Weights of a small contrastive image-text model.
Model: 24.7M parameters, 48-pixel images, encoder arch vit, encoder norm rmsnorm, encoder activation gelu, encoder moe soft, encoder num experts 8, encoder patch size [8, 8], encoder layers 10, encoder width 384, text encoder width 192, text encoder layers 10, text encoder norm layernorm, text encoder activation gelu.
Training: normuon at rate 0.0043, 8700 steps, batches of 256.
Data: trained on photos with spoken descriptions (Open Images, Localized Narratives), 101725 training examples.
Rows from block 7 of the text encoder of a small contrastive image-text model, named by matrix and row number. Rows with one number belong to one neuron. Each number is 128 + 32 x the weight over its row's rms, rounded and kept within 0 to 255. All counts start at 0. Numbers have three digits each. After the name is the row's rms in percent of the matrix's.
Before each neuron's rows are labels from the 100 texts, of 14848, where the neuron reaches its highest value: "fires on" is the input token at the peak. Only what is clearly more common there than usual is listed. The data: photos with spoken descriptions (Open Images, Localized Narratives).
# fc1: MLP up (text_encoder.blocks.7.mlp.fc1.weight, 1152x192), inputs 0-191
# fc2: MLP down (text_encoder.blocks.7.mlp.fc2.weight, 192x1152, transposed), outputs 0-191

fires on: "blue"; "jacket"; "<end>"
fc1.118 116:128126128125106000151124128141136125255126114130134128130115131138128126064128126123081115111104179139075104127093123127132139121110126108134150078120153129135139129088118142118135112118092114131128125128128135128128128128130128153098129079129116118127123130134126131133127123125126133110150150106192128126132133126099110130187130133107129119003128135104120130128118128124129140128107154149213129163230135084173006128127158131130136128130126088118180067127148127128119128121110237132121127040151129136129118191136139128141116140117148115134191167144134140152132130156129135145
fc2.118 222:134085131127166114078094127128096096162130189127141153138128121130105128171117089094128128129127098138089130124120129192129141139125124107126086125114090138095166214056128127127120160110094099118156125127121127182127161129091089117128168128128116121122182059115161128137129150139107141106112139128133141129059103158133126158123120114154129130128124126118099140133152130142177131125190136163121163248138133113113100038139000102128040148147143124175165129110148081152109124128141137118152120127126130110126091104116114113127129128188128109171122135158184118119179000154093118141

fires on: "fence"; "wearing"; "them"; "moving"
fc1.137 095:129146128137112233113139128135111153166128030115125132127167200134106130115117181159129132172130126146127117113076171107108128128128114147105173136165125128127128160127118103126161116164073128113114081078129130142130138127150129118240126130189127127233243151128121101129087141132146118127128144128102070137212121152130129128079138078126142146132169080132074226128055128128121014000131143137071140121128113129132118121141147130160128162121151126097144146128110131126128100130125169128132127083127128128132135122150134094124113133128158125128130109129155108129079113126129152103
fc2.137 047:126121138160165125182154135129129115132129128097128119123097088150114130128132100118111128127125130141121158141030131127108131131111136127044172092126130129164125128133128136129117041138132207113128129113128128128119127131056115185162147182184147127097134153195114132128123131118128102116164165128090077166141125133113128128131146148109142120188144129124140128131255118124112134128117206126138093127124132128142131148101128127166157128135160118113111151153130116128127133128122255129181111134128112148127122122118192071140114095050119153206113127130132204124128076133116134102

fires on: "holding"; "between"; "people"
fc1.680 107:133128128082128143128130094139200179128129112129131125128119130127128148136120232161139044144128121127129128130158000139128131135137141070128128143126177141000136135134123081128146128150125142105123113127112194195128066124057190141162111127120128128127128129124127122128117142126132124145129068236130125130116137119128133191199180124128130122128129127128190197130067137130121122124103131119130127225129124109134110118110128121125122124129132122127113128126207149125127127090135127129118126128128111129081132129150195082126135124110127137145128128176128127134127036126136164129
fc2.680 157:120176119147158211193152140117129061134139219143139148136120133129132127146128222115064130174213114126120227237126125120112107059130135119088105134056131129130128150111141116141131118095152128127056137118130069151087122122119150101114141174140131119128112130168129165109128123070053081106118140042211127120139121145090149129125120125201183162141129164128127128124125165135125137131131112126128113171129046078164127156104039122107151128117143178128127122187129127129136136095106102129110131143130070126140140112128156127136137099124148080128152126147128169140081141134126116106

fires on: "holding"; "behind"; "covers"
fc1.94 110:128129133142132128147131140040075137152084126128126162099129133141123201128170128132017093123077118125155128119171000086123138145134131114133202121121133130131132126137118128126150149128122115144128143160166126076134179129124108138128119128011170101131131244176087126123116100024134128117132135027123123121128129128147140129129083075124148112137113129130132148128128131121125125115122131129116120114128128065130128134113099127127140106130128160128134127125127124129128136128128133113236132127096127127137168127131139125120123124180129136121126188129120147099137129123094110147
fc2.94 063:133133126127140132072127126132128159096137120122130145131222128206098151113221128136123164129150109153126086153129157135118127127102122199125144118119025122122127132110075150180128125146011189137123134115128130134126133139101129087074127127188133159128129128128133132125125113119127131073106130151114105087131129093121131126126163129109110243150074156123106142094138108138128143118122111136167121145093124096109125130125150240128123137169128127128125116135098123135175127106126127000149128128127127129074132126080122079125128126127048111128120126132128108128128135081200126161

fires on: "backdrop"; "grille"; "straw"; "drink"
fc1.369 119:133182126126102127125177070127085132132099149129123138107128128162096154132142059191127127162149139070132170131128132128129128133140125092128121111127122116140166068126090126117108069135125138128135130131128127253132126127094133120124132130129055148117106129129121146027130136126128089108161127129119120096142177000231185115159129109133129112121128126167085071056038226145089139149126130040175107103167128127130131186128128127030101116199124127129127123137105178133130141169110121128146128101180128137126127153129145142126118130115129129131129144086125125172126128130147128105
fc2.369 060:128128128096123124216148134129133123125132156132132118186149130115096126122128137160175129130151130120139135080129123114128128088158195114123126118141111151130128205073083019129107155130129129139128137134135137146128147096150133099125119216121144119127128076123141143133129128126121137198128136130113145129174170108128140115122107148162113125134146130122131092083127119147130093166128129128125130129129125144112131205128139193113165141150093127185095159138143130150122065135153255124052129045125130159209127127128113138149086130114002133140134120137120069124072128118131123131

fires on: "flowers"; "fruits"; "stage"; "cigarette"
fc1.630 122:122137127128162128128129128129164127129123119255127129161079094128135128141090118149027104120114128128114127125150069109128106128129156129128204127128128129142134090128198130124021122131136129132100103174130145064131055114090126125111128107158074126223130128177145139129128128152133127113154137129127102128099115118167149145120255135133142106125141132138138113139145126122134128150120128128159129125207133145179128124145118155090107134118255115079127128125132110128132190128046126078116120128142128128126105129126128116075110099140162138098128128092128127129131137022162128157
fc2.630 130:115129057114132128118115116150129169147138138085127114111062150141123127045128133127104130135127130133106093255131142117126131128135127123082104100135134132126132128115127141107139138131044102157128129177128128133148129141133176114132118146082086116141152072148132132133105106247114141089119145147168126068130128167127074131110118140117133120097099129127138135161140125146089122031141103195135190255131139072106086111137106188102132068142132127086087076129136110097114095140124131128114146125128156135146158154140128099155213128108132119066150125098117122137129079118133229126

fires on: "image"; "clouds"; "picture"
fc1.414 080:135139125134103130139169161253117128128094130129119110128123172091127119148128149134111130115138138127129111103121103109083128153123127124099184000125122149158149144083155117128127044077129138255121132133078110119122167122130088124128148129121145124099113131128151036129110131098128132063124152082129154140072160124137113131147129206180095129191092172122124114134112094129119095149130168129163126122133118124138129136123128130161140192126133058113128100186145218143127171128213114130156112124072130128135136144121135135128069122057188115128117146129103128117112150120128161135
fc2.414 032:129125103136155190128134128000124128148131171128118128125127000152088086120070132125106130230146094102123128089089123139128122128132145127128128173127137102133127081135133137114128106133128096125130120098129146122114150122128128140125131154127126129128148218135128142122130126160128205130185128128155133089128128128047127121133128054105089123133128127174089134130123115128128128130128152099156167128170124130103122086130127152108128130128137128128125070123109132128128126128090136128037030123129128134128128128126133132130129120134124128129092140128172065129115161130130128125

fires on: "face"
fc1.622 112:082110150137062166127195184127118128134129134066112128049113141109080114132119129134111130125119142109130111169121130152111133130127215231127185128120127129125137126138126113112125162128122128127096192181115128142115157128154121128000128154127167130129100122106137092123128135127107108137131129162130125113173144128134128132125122094165127126113128137126141128140179153123122128128110100099135117139129125130130124154129128132128230078186141120100255104126128089113126134120123135132141190127125131131127124095134122124099129131121127127115130141128057128180063117103133128255
fc2.622 119:054128094128166105120103041255069128132132123129129163104143110128146104157170130122177165104088168136120128128131129153141146035128128108129127113167132128128125116102131129127144128096128135122129140109116078118128173128143046145119136093122130111134144120127130132127128118147110128136150128144139098126117102124108136155201138111032105093128117128109129105085020088134127143105128101163127015131138103129100129173096084135129079170111161153125255094129144128134127129140112140127126134129126131182200158138121131147107160151124150128135129144126132132108127119105155123125

fires on: "image"; "glass"; "water"
fc1.724 124:136101114158146172128129124128132106122123110119114129126128123076074113097120136135120129117136129120128146126129085155186133151140144125134126131149171130119128129129127185107124142101128143115129129132110214004129090093131127127187133120128243103134132125128090136140115124132113103133128195128124124133113090138255123127127128120128121196130115161144167069122126098128136122116119157079132122133170152132069109255132133091104132132114137132147104034181113135094128136128124127190169127131125109180115021131128128127122134215075126109081133126118164087127130122121126123130
fc2.724 085:131119130127131176151131129092129127123108146086140128134193110157127156128141081033149109128128126189124102142180087137111139084096150072176202140131134113131171129225112133156129142123137128157131118176186121150109121129102155137124074093128114103127156110169085123113128128070119136146130079156129172127114135119096210126119077181131109130129062130139123096129124108131129148143129110144126183128131139118055091136088255207128089091137203161186105140140151127157122162127128123136124116135128128125161069128128096134172200139097146239083127139118112135128128145150128128128

fires on: "face"; "track"; "who"; "right"
fc1.512 091:105082130123136165119122125128130150137120228141133130143128089141146255128124107130127102050141147146127125121127130133148145126147114128175120130084154208129129116130128255140129129088129139127082146057154128123080120046131146130133132123128120114144100124126129124020130117131139134130123127129203133132161101130129137128119125069166141133191140152120000119124125124050129131045129123134167123126124089128122126118134138121184209127196154123158126128124143134139140063122128130092090128121128128168117127113129140128126118139132118115105127079132094203116105148128126132165
fc2.512 017:114138127134135128163182132087142130091127132133134126128130134113127128142000127181125058127021133129128127122118174129146132187130135081127128127120124149127123129142215120127126130119144101123217000127132038128124126081203134095141125127087116140129127128141131129126158128086130126126109121137129110166128150128125128132117133130119129127121106136128128158066145128129101131083147131127135164126121128133101148121194147139109157127133140175129124129128129139137128134161192127128141128131128128073100145129128128133148151149152128128130156118128153096114119121138113115139

fires on: "item"; "sculptures"; "looks"; "construction"
fc1.649 123:130173134126133133169152111128134112132118129128233126133129145118093130140103088158057163126138098128113130202137097140036058109123128129112091155159128126133153129130116229131130128175162127080130128131124129134126134128093197123138166155130129117001103123084160128150128161115130125131146198042138122130179214150127131127049127134140093166129127114127140131047127153178130129097128128162126094094128131117124128111094128131188109134167114189081128128075128134112168118109129129128127113150129190136134030127094136141114175089122096121130128137033108127136120124146174128133
fc2.649 124:118128123129152081139129109132130130130160140130127130173035174070196154115125173150118155150129105131123158115092099127127158108132128133110084123097129131138152090084127121105128133097129139145231058117160119100123123127139097127176138112165116126087128111203116125129128109129159136123158099117093145126253228065128084126128106109133090149128122099134227137119169000125183109144159128132126133131135089125118091125115128121126128116127120112125127083127120115097103153021161128128122119126106140099137111098128139104097082129157061129132121131138172129102167078121147128123

fires on: "blue"; "playing"; "back"; "into"
fc1.642 084:134089124129070155128041126148128163157128163114091126127120128123124138125126128120181125136144146098075221189130130129163130111216165145133167129128082111129101218128122126131142128135035131128129124131081112099114118124156130108130133123101134000024110097113132122107130120128147157117128130126140141145157092127137115128128121131148128231129245084105128043130115118140161124093151093086083121145136125158098124128117137131143128186114124121139151128121128130055129119130107149107180227178109132131124120125161190134128127128157076140108142128130115134093148129073127110138
fc2.642 018:141103128128122106208134127119138123114129135147118212118129133130128132115187118128127247197145113123105136126126128130080111200125136127128127101129124126132115191184148132111126130131128037130168134144136141124125128131155127105128129129027134158092130172128128122157128081095179058115159077131135101119128130128142106193124100210070113137137119128134120132133128190123128146125126140130115130078126130123075128047020114118164116128105136128129125150099116125119116227153135140130130155128128128122127131111000186101137144145137124148124113127126196128125151147125130127131

fires on: "fence"; "colour"; "beside"; "containing"
fc1.360 098:091103125072151131136122128116122091129126124133183097127127117126094232106135150127114131117133130105122129139101172108147139106123113129126144173163179127120121126128212126139107140143126135135124057136153109128121125135128088103134184128141125128131238115131124132140178126133138131098125126049255135108159128124179151255125055138128123127134128000121135129118144095153122038057034096130087101140112121148116123105130141139129128135127144161106126133171146120160123156115130130135140123128107122175127131124122155123154160207136154127133132128128168125118139128128128137093
fc2.360 020:092121148113102134107142109163075131130131132127112162142153127129116150164128128042157163125113130142130129129109155071090125070145126098130139139083116138255160100131152128127129129140127091122149134091116106041114128099124160128098118085128109133100086128140143131094143139129141100122145134037128124081129138111108116129135128115141124084114155130138128099126128134034131139132128144000183134121131111133232128119128136118132136128154129080127116135112098126129144127072129113134129194128126138128079000126143134144126099127133137121124130102128127112045149101148153135132

fires on: "fence"; "iron"; "bicycles"; "right"
fc1.542 116:095128164091127126129140135128124118184108172124111127109090129144128221130125152137089146130129126102129137119137220051131145105223141118080177128128131125126124161175222126107128041111131037128083128107102126129171132126132171126130093130142115187130143098146149043129129128126106123128129049128145128166163129142133126120125131126251139141112099024097120115161127118096139125144135128129128135128119099130073108063127083127128117135132054114127143128128120178143121158111167141185053130129130218179134129116190098130089123125126100135131118130107125129127166155128112136126
fc2.542 151:125104165099141086163089132173002122080136080147102128126103128109125118000091086129136133124139104088106171091107117119139154130097114164129126126117122127136128120138133037098180122145192133139134119185127127161124127146123128126132127131149108131149072168100176133128139134118137123128119101102102117210130125116134100186132123121104119119111224117126128118208160111125131124130037138150122143170123135064129113116065130129129165241112131187126183131128164138128128178132134068137141107117163073130137178123146130118101136144143145127130136154131112148120120110018109128125

fires on: "blue"; "at"
fc1.750 102:109130122116139131103051128163123128168128089128128128168054049126145123132076126137031127112128129143121123143123128219126129121133128128128128146166078133133136124127155071129147107131136127164138088146153143118129159074123139115176150153194037136142118073120126126128106131130128087060130243132116137136240124088129115090196165129127128171037112128129121019101116129131129128130017125194151164128121129128105127109128125131117124174178129138118082128118128127117134113157128132157128131127129119139182128129128152161129192097126135132130136140106184132137061145134121136119
fc2.750 044:129126128126125175127139140218109110127127031129108132130127124190139150129128130151093167081132135112104127111136118129153149135144118126128130159166173127103144129129129196104129121128111077137112128119126127138107120129128105120120111129135163121132124127086125159122119137170085140107142138122128111159021127092134121127100128158128130128137041155133113129172122039146127118114226138157127136255129126139122133133096130092103160119115104127121131139110103125130117125128117105146185214144051156141166119124121146118130104125127156119107092222115129122120129056092096122131

fires on: "blue"; "side"; "hair"; "fire"
fc1.363 118:128105130102143118122138179129193102135051137110134124128082187134094127116125139120125134125192094165146131127127130120148128122127122101113080128187000100103096128085127112140141122117160126125044157188113135138114142068134146127132130128095128128128119144135133087126113127111076143140164129128130122055126128127016153127217158150128128116000135034118149198132110128124102067138168097127200127192134128137109165170159128163113159115119126143115122128134132133133115126128144115129127134127128115129113130127147125133129127138145127152130163124126129127130083128087177126125
fc2.363 104:103105126128123143128127128126128150118089146125063171140154075140128128140136131121135099104151138249165147126125129054116147062118167116215148127161122110139124059188134093091127109089143125122088167129128094126182118196210036136128086080126131084143129115129083128086124126189124125104094146130143101085133151126164130119154153103155128149128084107168117082130109128131118144035240118146148143095177147123128215111085115134122058129138138129144150130111122052126125129107124149099133183114078130135121129107141129126134112079116136119129125132114129164154091178164177085140

fires on: "image"; "at"; "dancing"; "plants"
fc1.752 086:117139138129233129081032101128129068128145133061127129208195063106145124121136131128126104111128118221096086121132122221100108100129161128131147135158141128177081133124120142134141112088135155146135127128132168136127210141097206128112151156109057134137142126122106128139140128135115137123158125128148128144115129123019124139126124101088142120096079152132154145116130116126148132113125181194133139114155208135129142102096130161129119142130182052088137130129036034129107107120123132150104170122141132125120152129118171134115138145128128104130128129045108121041129115128129124129
fc2.752 021:129152126125130129128126141193133132125156128231134132128142129128132127102064123099128162126154117119128183131135127077116157175122198147126130108105128122140187127070135044091131170130139129119176207145130165128130134125129147151128132147115131143126105150146148118122127196061128127129131127172116122174124138167127131118128128127127134128102135128129184128111125112129127042029128134129128125161124122086145016114130136161123129000127128144100250145116168134128132099130139115133129124135113124061121135082117126118136122182127128105127170121125127125120145130144128137137

fires on: "blue"; "people"
fc1.631 117:122206075126127122125127186149107130182132121146128153116138134133128126086073150114131128125130126130165128122107129189071176128072138134128144189156125127128131131118106088145198113120074144230137122128152128155124128164148235140078137198129113118102134135107135077103142128136200055122122211073127129125119127127152056149133169142127123188003122128122130137123088114128142135119113139141143112109134129108107147136124122121127128130176124134124127127150202169135133014124126139141128126114118127128127140121146042137128116138142134128157128084110134066160021134129139128095
fc2.631 113:115143111046126147141139128127098153143136129010105176098112139194080129127132192095147170152129174132103141139115121141120105146198136133146134152253183110126118104116149140122116159169083095069108117171124130129119129125106128126131134133124131095108105100153128140125134128131115140126153131137132130109108187125127118186021141118105128117104123145091187117148057111142103176119204128127128122255114128145095057112126146081128128144131123153163129096128131127130128142187127127177168128129110128093128130136110132130148128136151105080189096106141125128197143126123136128138

fires on: "blue"; "violet"; "dark"; "snow"
fc1.491 098:122139121131128125121128125162110121119125129091111146134134131117116128177132105123142120086116098136129127127167134075128136123135128118000139126079119131128123164178135131125127200131129126127129078128131193118125128124146124129117125148232156120121152143131126061128117129131134189001130157126114130122050130123183149129130183128123128142126133117150142128131142128147128128255162121180130128198134122129116128061153126132160125203123128127131127122141130000118158129121136138151128070129090157130107077129131125128120116131108158127114143120146130116128218128116128133129
fc2.491 071:074128128131126144110128126132141157130101227123129128109133125127128128136158118125126145124117153128127116136181128128149128127128128129091092128128128128126128148126135130129127139127119144127131132244088109125128255129028116160137128148120131132142186128160128133231132142128106152128128129226102127139116128154222129124128115088128129133120133134160138178082128137129127120130126129152118142125118129175129136039166130130128136126210077135112122129131087128127122131126132255128135130125127134133122123170127167084198025128129118135128123108125129128090128171129129125128

fires on: "holding"; "find"; "hand"
fc1.251 118:130109123109048123127120128117113118122128099171122107083139167088137246137077153208128122142127127125139129110199175136128149045123120142124160114139128128128130118162139124137193119130130128128127105132113141114133137124128090127111122104128216132130128116090136130127135112107038128128130127114125255134126122128126159122161127109128135126129143164128127183127092196157127138134177094105156136163104155176116070100114132022128108132047068192131155106131129155136096143123117120128145098129112129129187069191123156127135136147124102085145132114132128129124103124151115124125
fc2.251 056:083127094193128127126048072146118115162130136146132128111128123127130099071125126116179131135148113102129126129146128127131132104190132127133185115094091103161123128117119128141129128133066089130141130200225172096083107247133145131127136121126134126148134179128115118154137124118136125126148128105130123128125106174121136093244255136128115139095127099126129126132127139200188131093127133124188126130140135146143106145131239136129129127221141128207132128238119128126119132062189094131132148128147128131130085125158117131101105128125128126153128120128129126130144128130130177131

fires on: "fence"; "riding"
fc1.452 107:161127142128100131128181128129111148181097124121150120126104149134126142171125127187089102138171128110129125195128096126126133141077109129129120107109147215135149170134128137195106128115129130087130091127125102167158113128013121126116124134146135128127126165130059088109080190129161142126139161067104195136106131138135138119110125124127128127127128125143133190129129120165124159137122117119083127114130128129255098130128127127136117127130124126135118130134089101142081143128154138248128133126029078128119102148114122132120129079096125131018152174127177156253097138110130129169
fc2.452 144:111135132141118120063144051154121165125128145136117132114135175010149141144146139123128135172111058101128162132128113132131166085071126159105129084080134151127128127123182116086134080097095183126125100126134128120136122138164128143132151083071189129130142127149128163082128127170111133126123144076119132123115109032115157128127115123131127136113144126136128163143078106098145096060130050028192117112175141157122133132128128138126141198205136133175190129142129155127128125179137137116098140132124101086131129142132150135089144127197242128132126009126132129174129098108144117133

fires on: "red"; "playing"
fc1.95 088:119123135091143139103000019130095147170130097131156127141127126137121136152165033131127133171170128128121129127255138117129142135093135086138126086131102154120126126128129129123128137138123121124126197109126128131075127125144129098132141132083130127063128130086167134223126126173139130149135131165128126129100121132119127119099115128128121115120120134127129128169185115129128125135124175127103153117122150136119039129229166083175134099104091071144149124136108132148159172097128133179082122127122131143160122108105133164130219165130120125130128073187128167042128129117133126131
fc2.95 030:145129131104049106150090108128132149138119077135116122135115129129117124127128129028115125090127229000055125147128039130118150128094116124118127143128133166090127130130132141156127147130123132132127126152126128108138131133135143131128146129132093121125107125134121125129134083078105136117144121151071104135120128153083042116118151230129132130110153130114127134122128133141155139130128184134132140126133125103123166168130129132131133082122168114120122121170176181134040127139126134128134139126136101000109135126147128172137133164134137128140100111157115137131057130117111110129

fires on: "fence"; "box"; "mobile"; "written"
fc1.669 085:135135117128151128128102147127097154112128126070130126189108109136119135124127176139130137178125114093251169128140146128152113193133058186123135153154185151104133133124128128230121130122040153127049133144128128131152169036129102057129132131127177117138107139117144206121128128126108138131115139128165136129129136127129178111255127069139099142127130122129041172108122221127097127128116119135132129156082075125099078045125096137129117160118092124163134134126126128128129060127128138151130126128129122130118130114114108065123122111149119130132121127173128128115128145130130138112
fc2.669 032:156137133191128136128129128146129129128113130126138140124128072133115053122136000126131066129128157126078121135128125122133215127082117127147130146134128130063127113129118167106091187171098115125156134136130131126069065118131177155135072172151092140127104137130127127147129124135118134103138115128128113140128125094117060129121130127138135241127112130113135092134120188119127118118116000131124133128128128136114147136128133163131142141174128129135125127131128120083155122126231064134111129127127136128086161139129018119132118090134143127128114131128126135128133202123128036131

fires on: "fence"; "at"; "spoon"; "wall"
fc1.444 128:125164113123141133148118122127124125135099138052125128196151181128172166206128195129155128121055129234124126128139132209123127127122131121137126029127135128107160131164148113128127155128127129130114090137109178126124128128128077160092133100123134128092112136133128128143136137197129153103126109135130125197127106182129122110142113116128126129126140122135128130084087020132255127152122142127077127046147124148137121115095123111048114227103111117147132131197107059128134156121117126143126129131104130128128127139128128109068177101128128129128132130127170116127173067126095116110
fc2.444 136:091134104136085212147124103105091127134152139177140130136165142119116099119127175134166172126107123128120107106128127103123132136135119118116139160160145079130128231130172126100129124126159131090213000120165026104130117076221130092081146120128135122104132167132120123073131118126111139114168128174184141128135132162185129174115126126128097135125142124107124129082062129132127182134131165125139132145126139123187160126137201178116092120126111127119128130124078127150128120176079189128131217106102127125161137213145140135165067115100133162134129112126173120097129110133192131136

fires on: "image"
fc1.299 084:086120171127122127115132134210148000147123125122127100128121122130101146130125133127128074147135128127128134134140171121095107110135150126127143142138118167000132126255097124139093131197123139155101166132140134128130139118124038137148135129120128132122130162123106128127153060129128141131121125129171133127130126128112128128127128120126135128127062155105123139128094138134126175130166131110135139136133151121131103133235082051131087100118177127127155202107131054132154130083162080125114128126143121145158125118128132107128127131132130128117129128173145109143127135105122128123
fc2.299 208:139134101174054144174113123118162176079127128122128155127174100080162129209127093127088146109145145179148090131139128133131090122100093187136094130127122121147136140095137076096190135121149133083130132168102093064128118120166180085127128128129204169138135153117126147164127117173130107133130127192148165173103116130130136105128114197122128162120160057128128127114179189122140104135128067144118035122147104126100133142140186121098132126125134133125131117143183132131130117126128128168155130129201127120130126137161127127129175161021109136130141122126123000193136074189050137109

fires on: "holding"; "man"; "kid"
fc1.25 103:108136188132151138133107112127135133144093176149078128087128128162117152130128129128110059204124130137104150129128096137109194146121158139131145128104130123101127128127131133130134062128129121124130111237143140123124129168087169128125127095129097147129126156247120124118084135152133128120119061116137161133138139126087123128134131150000126129121121130130124128128128039112163114158095094123148128138143129255134093128119132127185094129255101128128232115103124133124124129128156135132137132123147144190135038131109128126128128081122127139133130130085138088128097141117148115128
fc2.25 084:109116182128158117113129108132139042137128122126159128123111110052115138128128159128145191115111212158117141127146117139088130132129135141130118128139137127105129126107102203111152105124120011109129143000116130104128123097115128134170135128124118128137132124197153130110128132125127135088106155128127172131131128121127122113122128091152125130134146130092129195134097137156103130128128171145100128121135118128093129110127128124141058093054126128131238126127129085127255111128133135141117128128083132106111132049132128140142139133159114221120128007139130163163109159128168107171

fires on: "red"; "visible"; "black"
fc1.46 065:132129101066139127163000141114126168135128128225155127130108135135100128151129126180137148138128088127105138129175126127123130087125250128137183115154073127115128130123128135152128146137128212146126117031130129125126051109115162116130150113128118144128126052127136129137138171163127096128140085122128121118174128125124120148141126128137189121127155161146052163128111129128148122139117151121121131131128027138131128131127133128142128135160116161072126124056128135085137113128152128000102150119123091158134135165107135128123170132137139089110123091184128094121121142032125088129
fc2.46 014:135125128126170115128130128114119130122129117140178128127129175131128129123169131125126182115124134128128036125146129147129038135123127000128046127158134126129115128146128129124126130083114042133244127129128112129127112127101122128127137119079000092128124137129112127127133116049155130189129117126128133099127129126119138128084127127131137139131154128125133157135118124130087128128109134112134131113129125145129133086136017126130140124128125128128129169126128130123128124134127128129146138126128123123134125126129151000128123129129121128130131126118127128133133129142123131189

fires on: "holding"; "woman"; "smiling"; "clock"
fc1.671 096:126084131129124151128169115074122136114131122126115128150128108141129215123060163240052125236144121130133131129183112121136104128067125123129129054115161129117128128106155099119158128126127123116132102129128088140129109143128123128095122128134153122120147129156128138146128094093110128127134127111128137150157193130104128138113000141154139059086144140143101136085188127158124138126126149230163131108105170097128086166129117127138132124137128097138000115121128128123129169134127139122124122097180127096178096132126148135125113152119125128127156128182143128127045121179128122045
fc2.671 117:085131221119128073128130130128129139097130117107073135118134128133215128139147129130235131114128140148076165016066130133120127155097126143093120145134118141139056046221128130124115129111120116086129112157159128086128124130140129128131127127134127128130141123129127129128144128077127127202124131112152126131119036253131127150079141162100122138143123076128128119141023165139134129124129168159116118128129124131127133092133133131108116124120224065128139103129128129207077176117084095101133161155127106117114148131126089126135096100122129127133128179085145130130121207131122146135

fires on: "flowers"; "right"
fc1.335 076:077115131131129089139013128146118138130118129123083067099091064109113128124162172180151168128105144104132154134130098091191126135111132140114151143128129149090123129128164160100195150137133129110129117122197128130123104127240128129125168131124161130128115144128133153169132130129163122130089137135147060129136127130082133072255128126106132129184102135131066132053130132133135091139133111128185125010188125205133128124133117128081143141103115131128156114107121130128136120100128122144052128123086101128116137190154118117080103134161239093136131154128129146128124188114129123128
fc2.335 044:129133010125130113128115129131125112131129128161123127128255128136133104122127124125126123118128134128113001138074150011128125084147129117128134129124145178122185124129173128145127186113119126062143109111128096128179129126123138127128128106130117106126128145000126127140139128099129128128134148125129110128127128128125183125127132126128155133128127121134130209127132206130134129128136101121128166130171144131128138130125161124141113127127125150141126130188119158112078133129126122129140111134128130128168127125128124133128125128098126118142124156125232128123118219129138128130

fires on: "image"; "boards"; "at"; "person"
fc1.39 113:123229123172131129105098122122129128129131112085206159108128150123126138115138156118129130206142128057134087157149106118004092125153130129142131015194128131124111134090130122128139128120098139132190175124156150105137112072144064130130141085049127105124127122232133128121101122087129146129121138115116128107095128088189128127121125124125123135153122209176138172153135158035128115134129129103129129135125115103139129137125128127179140086129155129124124140129000127097218128168131126127164103127114119131115130143145133061165134153125128128131128130156124130128126127129094124118
fc2.39 062:126128141127130133126000167127127125131138115106131137125128104195128106128165126128135125128127123132123121111104009138124112128126142127156135255151134122212131092168138130219127127114128128128129128199128137184130127220128136098127132094129127086128128128136137138131137101128126114078162168128100130138161207133132139123135151126076170055113131105137129144127162162197126104126083127101063125142130123093134152139144165124114183128096123135127130193081101128124120132199109139092128123133151114137112152117129138171058103127121117128107128125135117127133131124033102143131

fires on: "flowers"; "flower"; "image"
fc1.511 086:071135085068128128093128128130060139128131208139120134180052128128194086117123114156113105127135127094157145130154126128128127128155127106119127124075114205146127126131134128138174079143140129111150128128118193144127109149033163135128152128169142128094128082128168140114166110130131110124106130131118127131128120128128116126128190128125129079108103105109082162128137131211151158138131120126124067008187076129111201112164075125140134131137125122114119128131128136096113128194131127176122097097129111096130126130186177102130135111095155126125255101136191075125108124140137201128
fc2.511 142:123120038104122113121128125175117145128097122000108125122155148115130129130122115137129132133138136017255131133105201128128131158140164163127150107101133155128110092127128128087125098226120129148129146135140133137133125133108142067141114121128128128144122147097128154070132092128110138116139134108095143131131125141118142124124182153154125128116129129119136124130167149149120087114118132102130127058127128121174041144128107128155124164120115226204093066140124130127113157128117091075132114109135109128126064126127128123108066131134127127122076149093136127116128129226130144201

fires on: "item"; "before"
fc1.715 102:141091117091123175088135133128126129118073106142113109207096125053129129103153128063150123175126150150086114117154088119130127128128158128103132143133128128129122122161091122192152126129133109118103135107129129142127110072130085125140127082128147135007128114149128161146095118130001150118169130144132086092136202126126109145149108137126127128121126129128144058116129129130123090128111129137130091124153138093151121142136100130145255246128096116134158126146141128131139073058100122125133135128160126129147177059119169133132243156191126118150111138159135145126188128122129144128
fc2.715 022:131094132111157128166099142132127118129129138127147129130131126211124136129132118163130156121059128126147119121131083131125229104123120126128160108128146128126088128128131195070062147101128125127000132138128127127161124127117218255128131133136126132090128191128140138139139134129129126222130162122127133139160129121131131128126124127127130145166203061127160136127090131172150094143128128127137141126130204133122107095128126114119126116110127128139128122125128157118130147129116153135184128113125138131131125129142126131138176112203127115125151117129127106000133109119128112128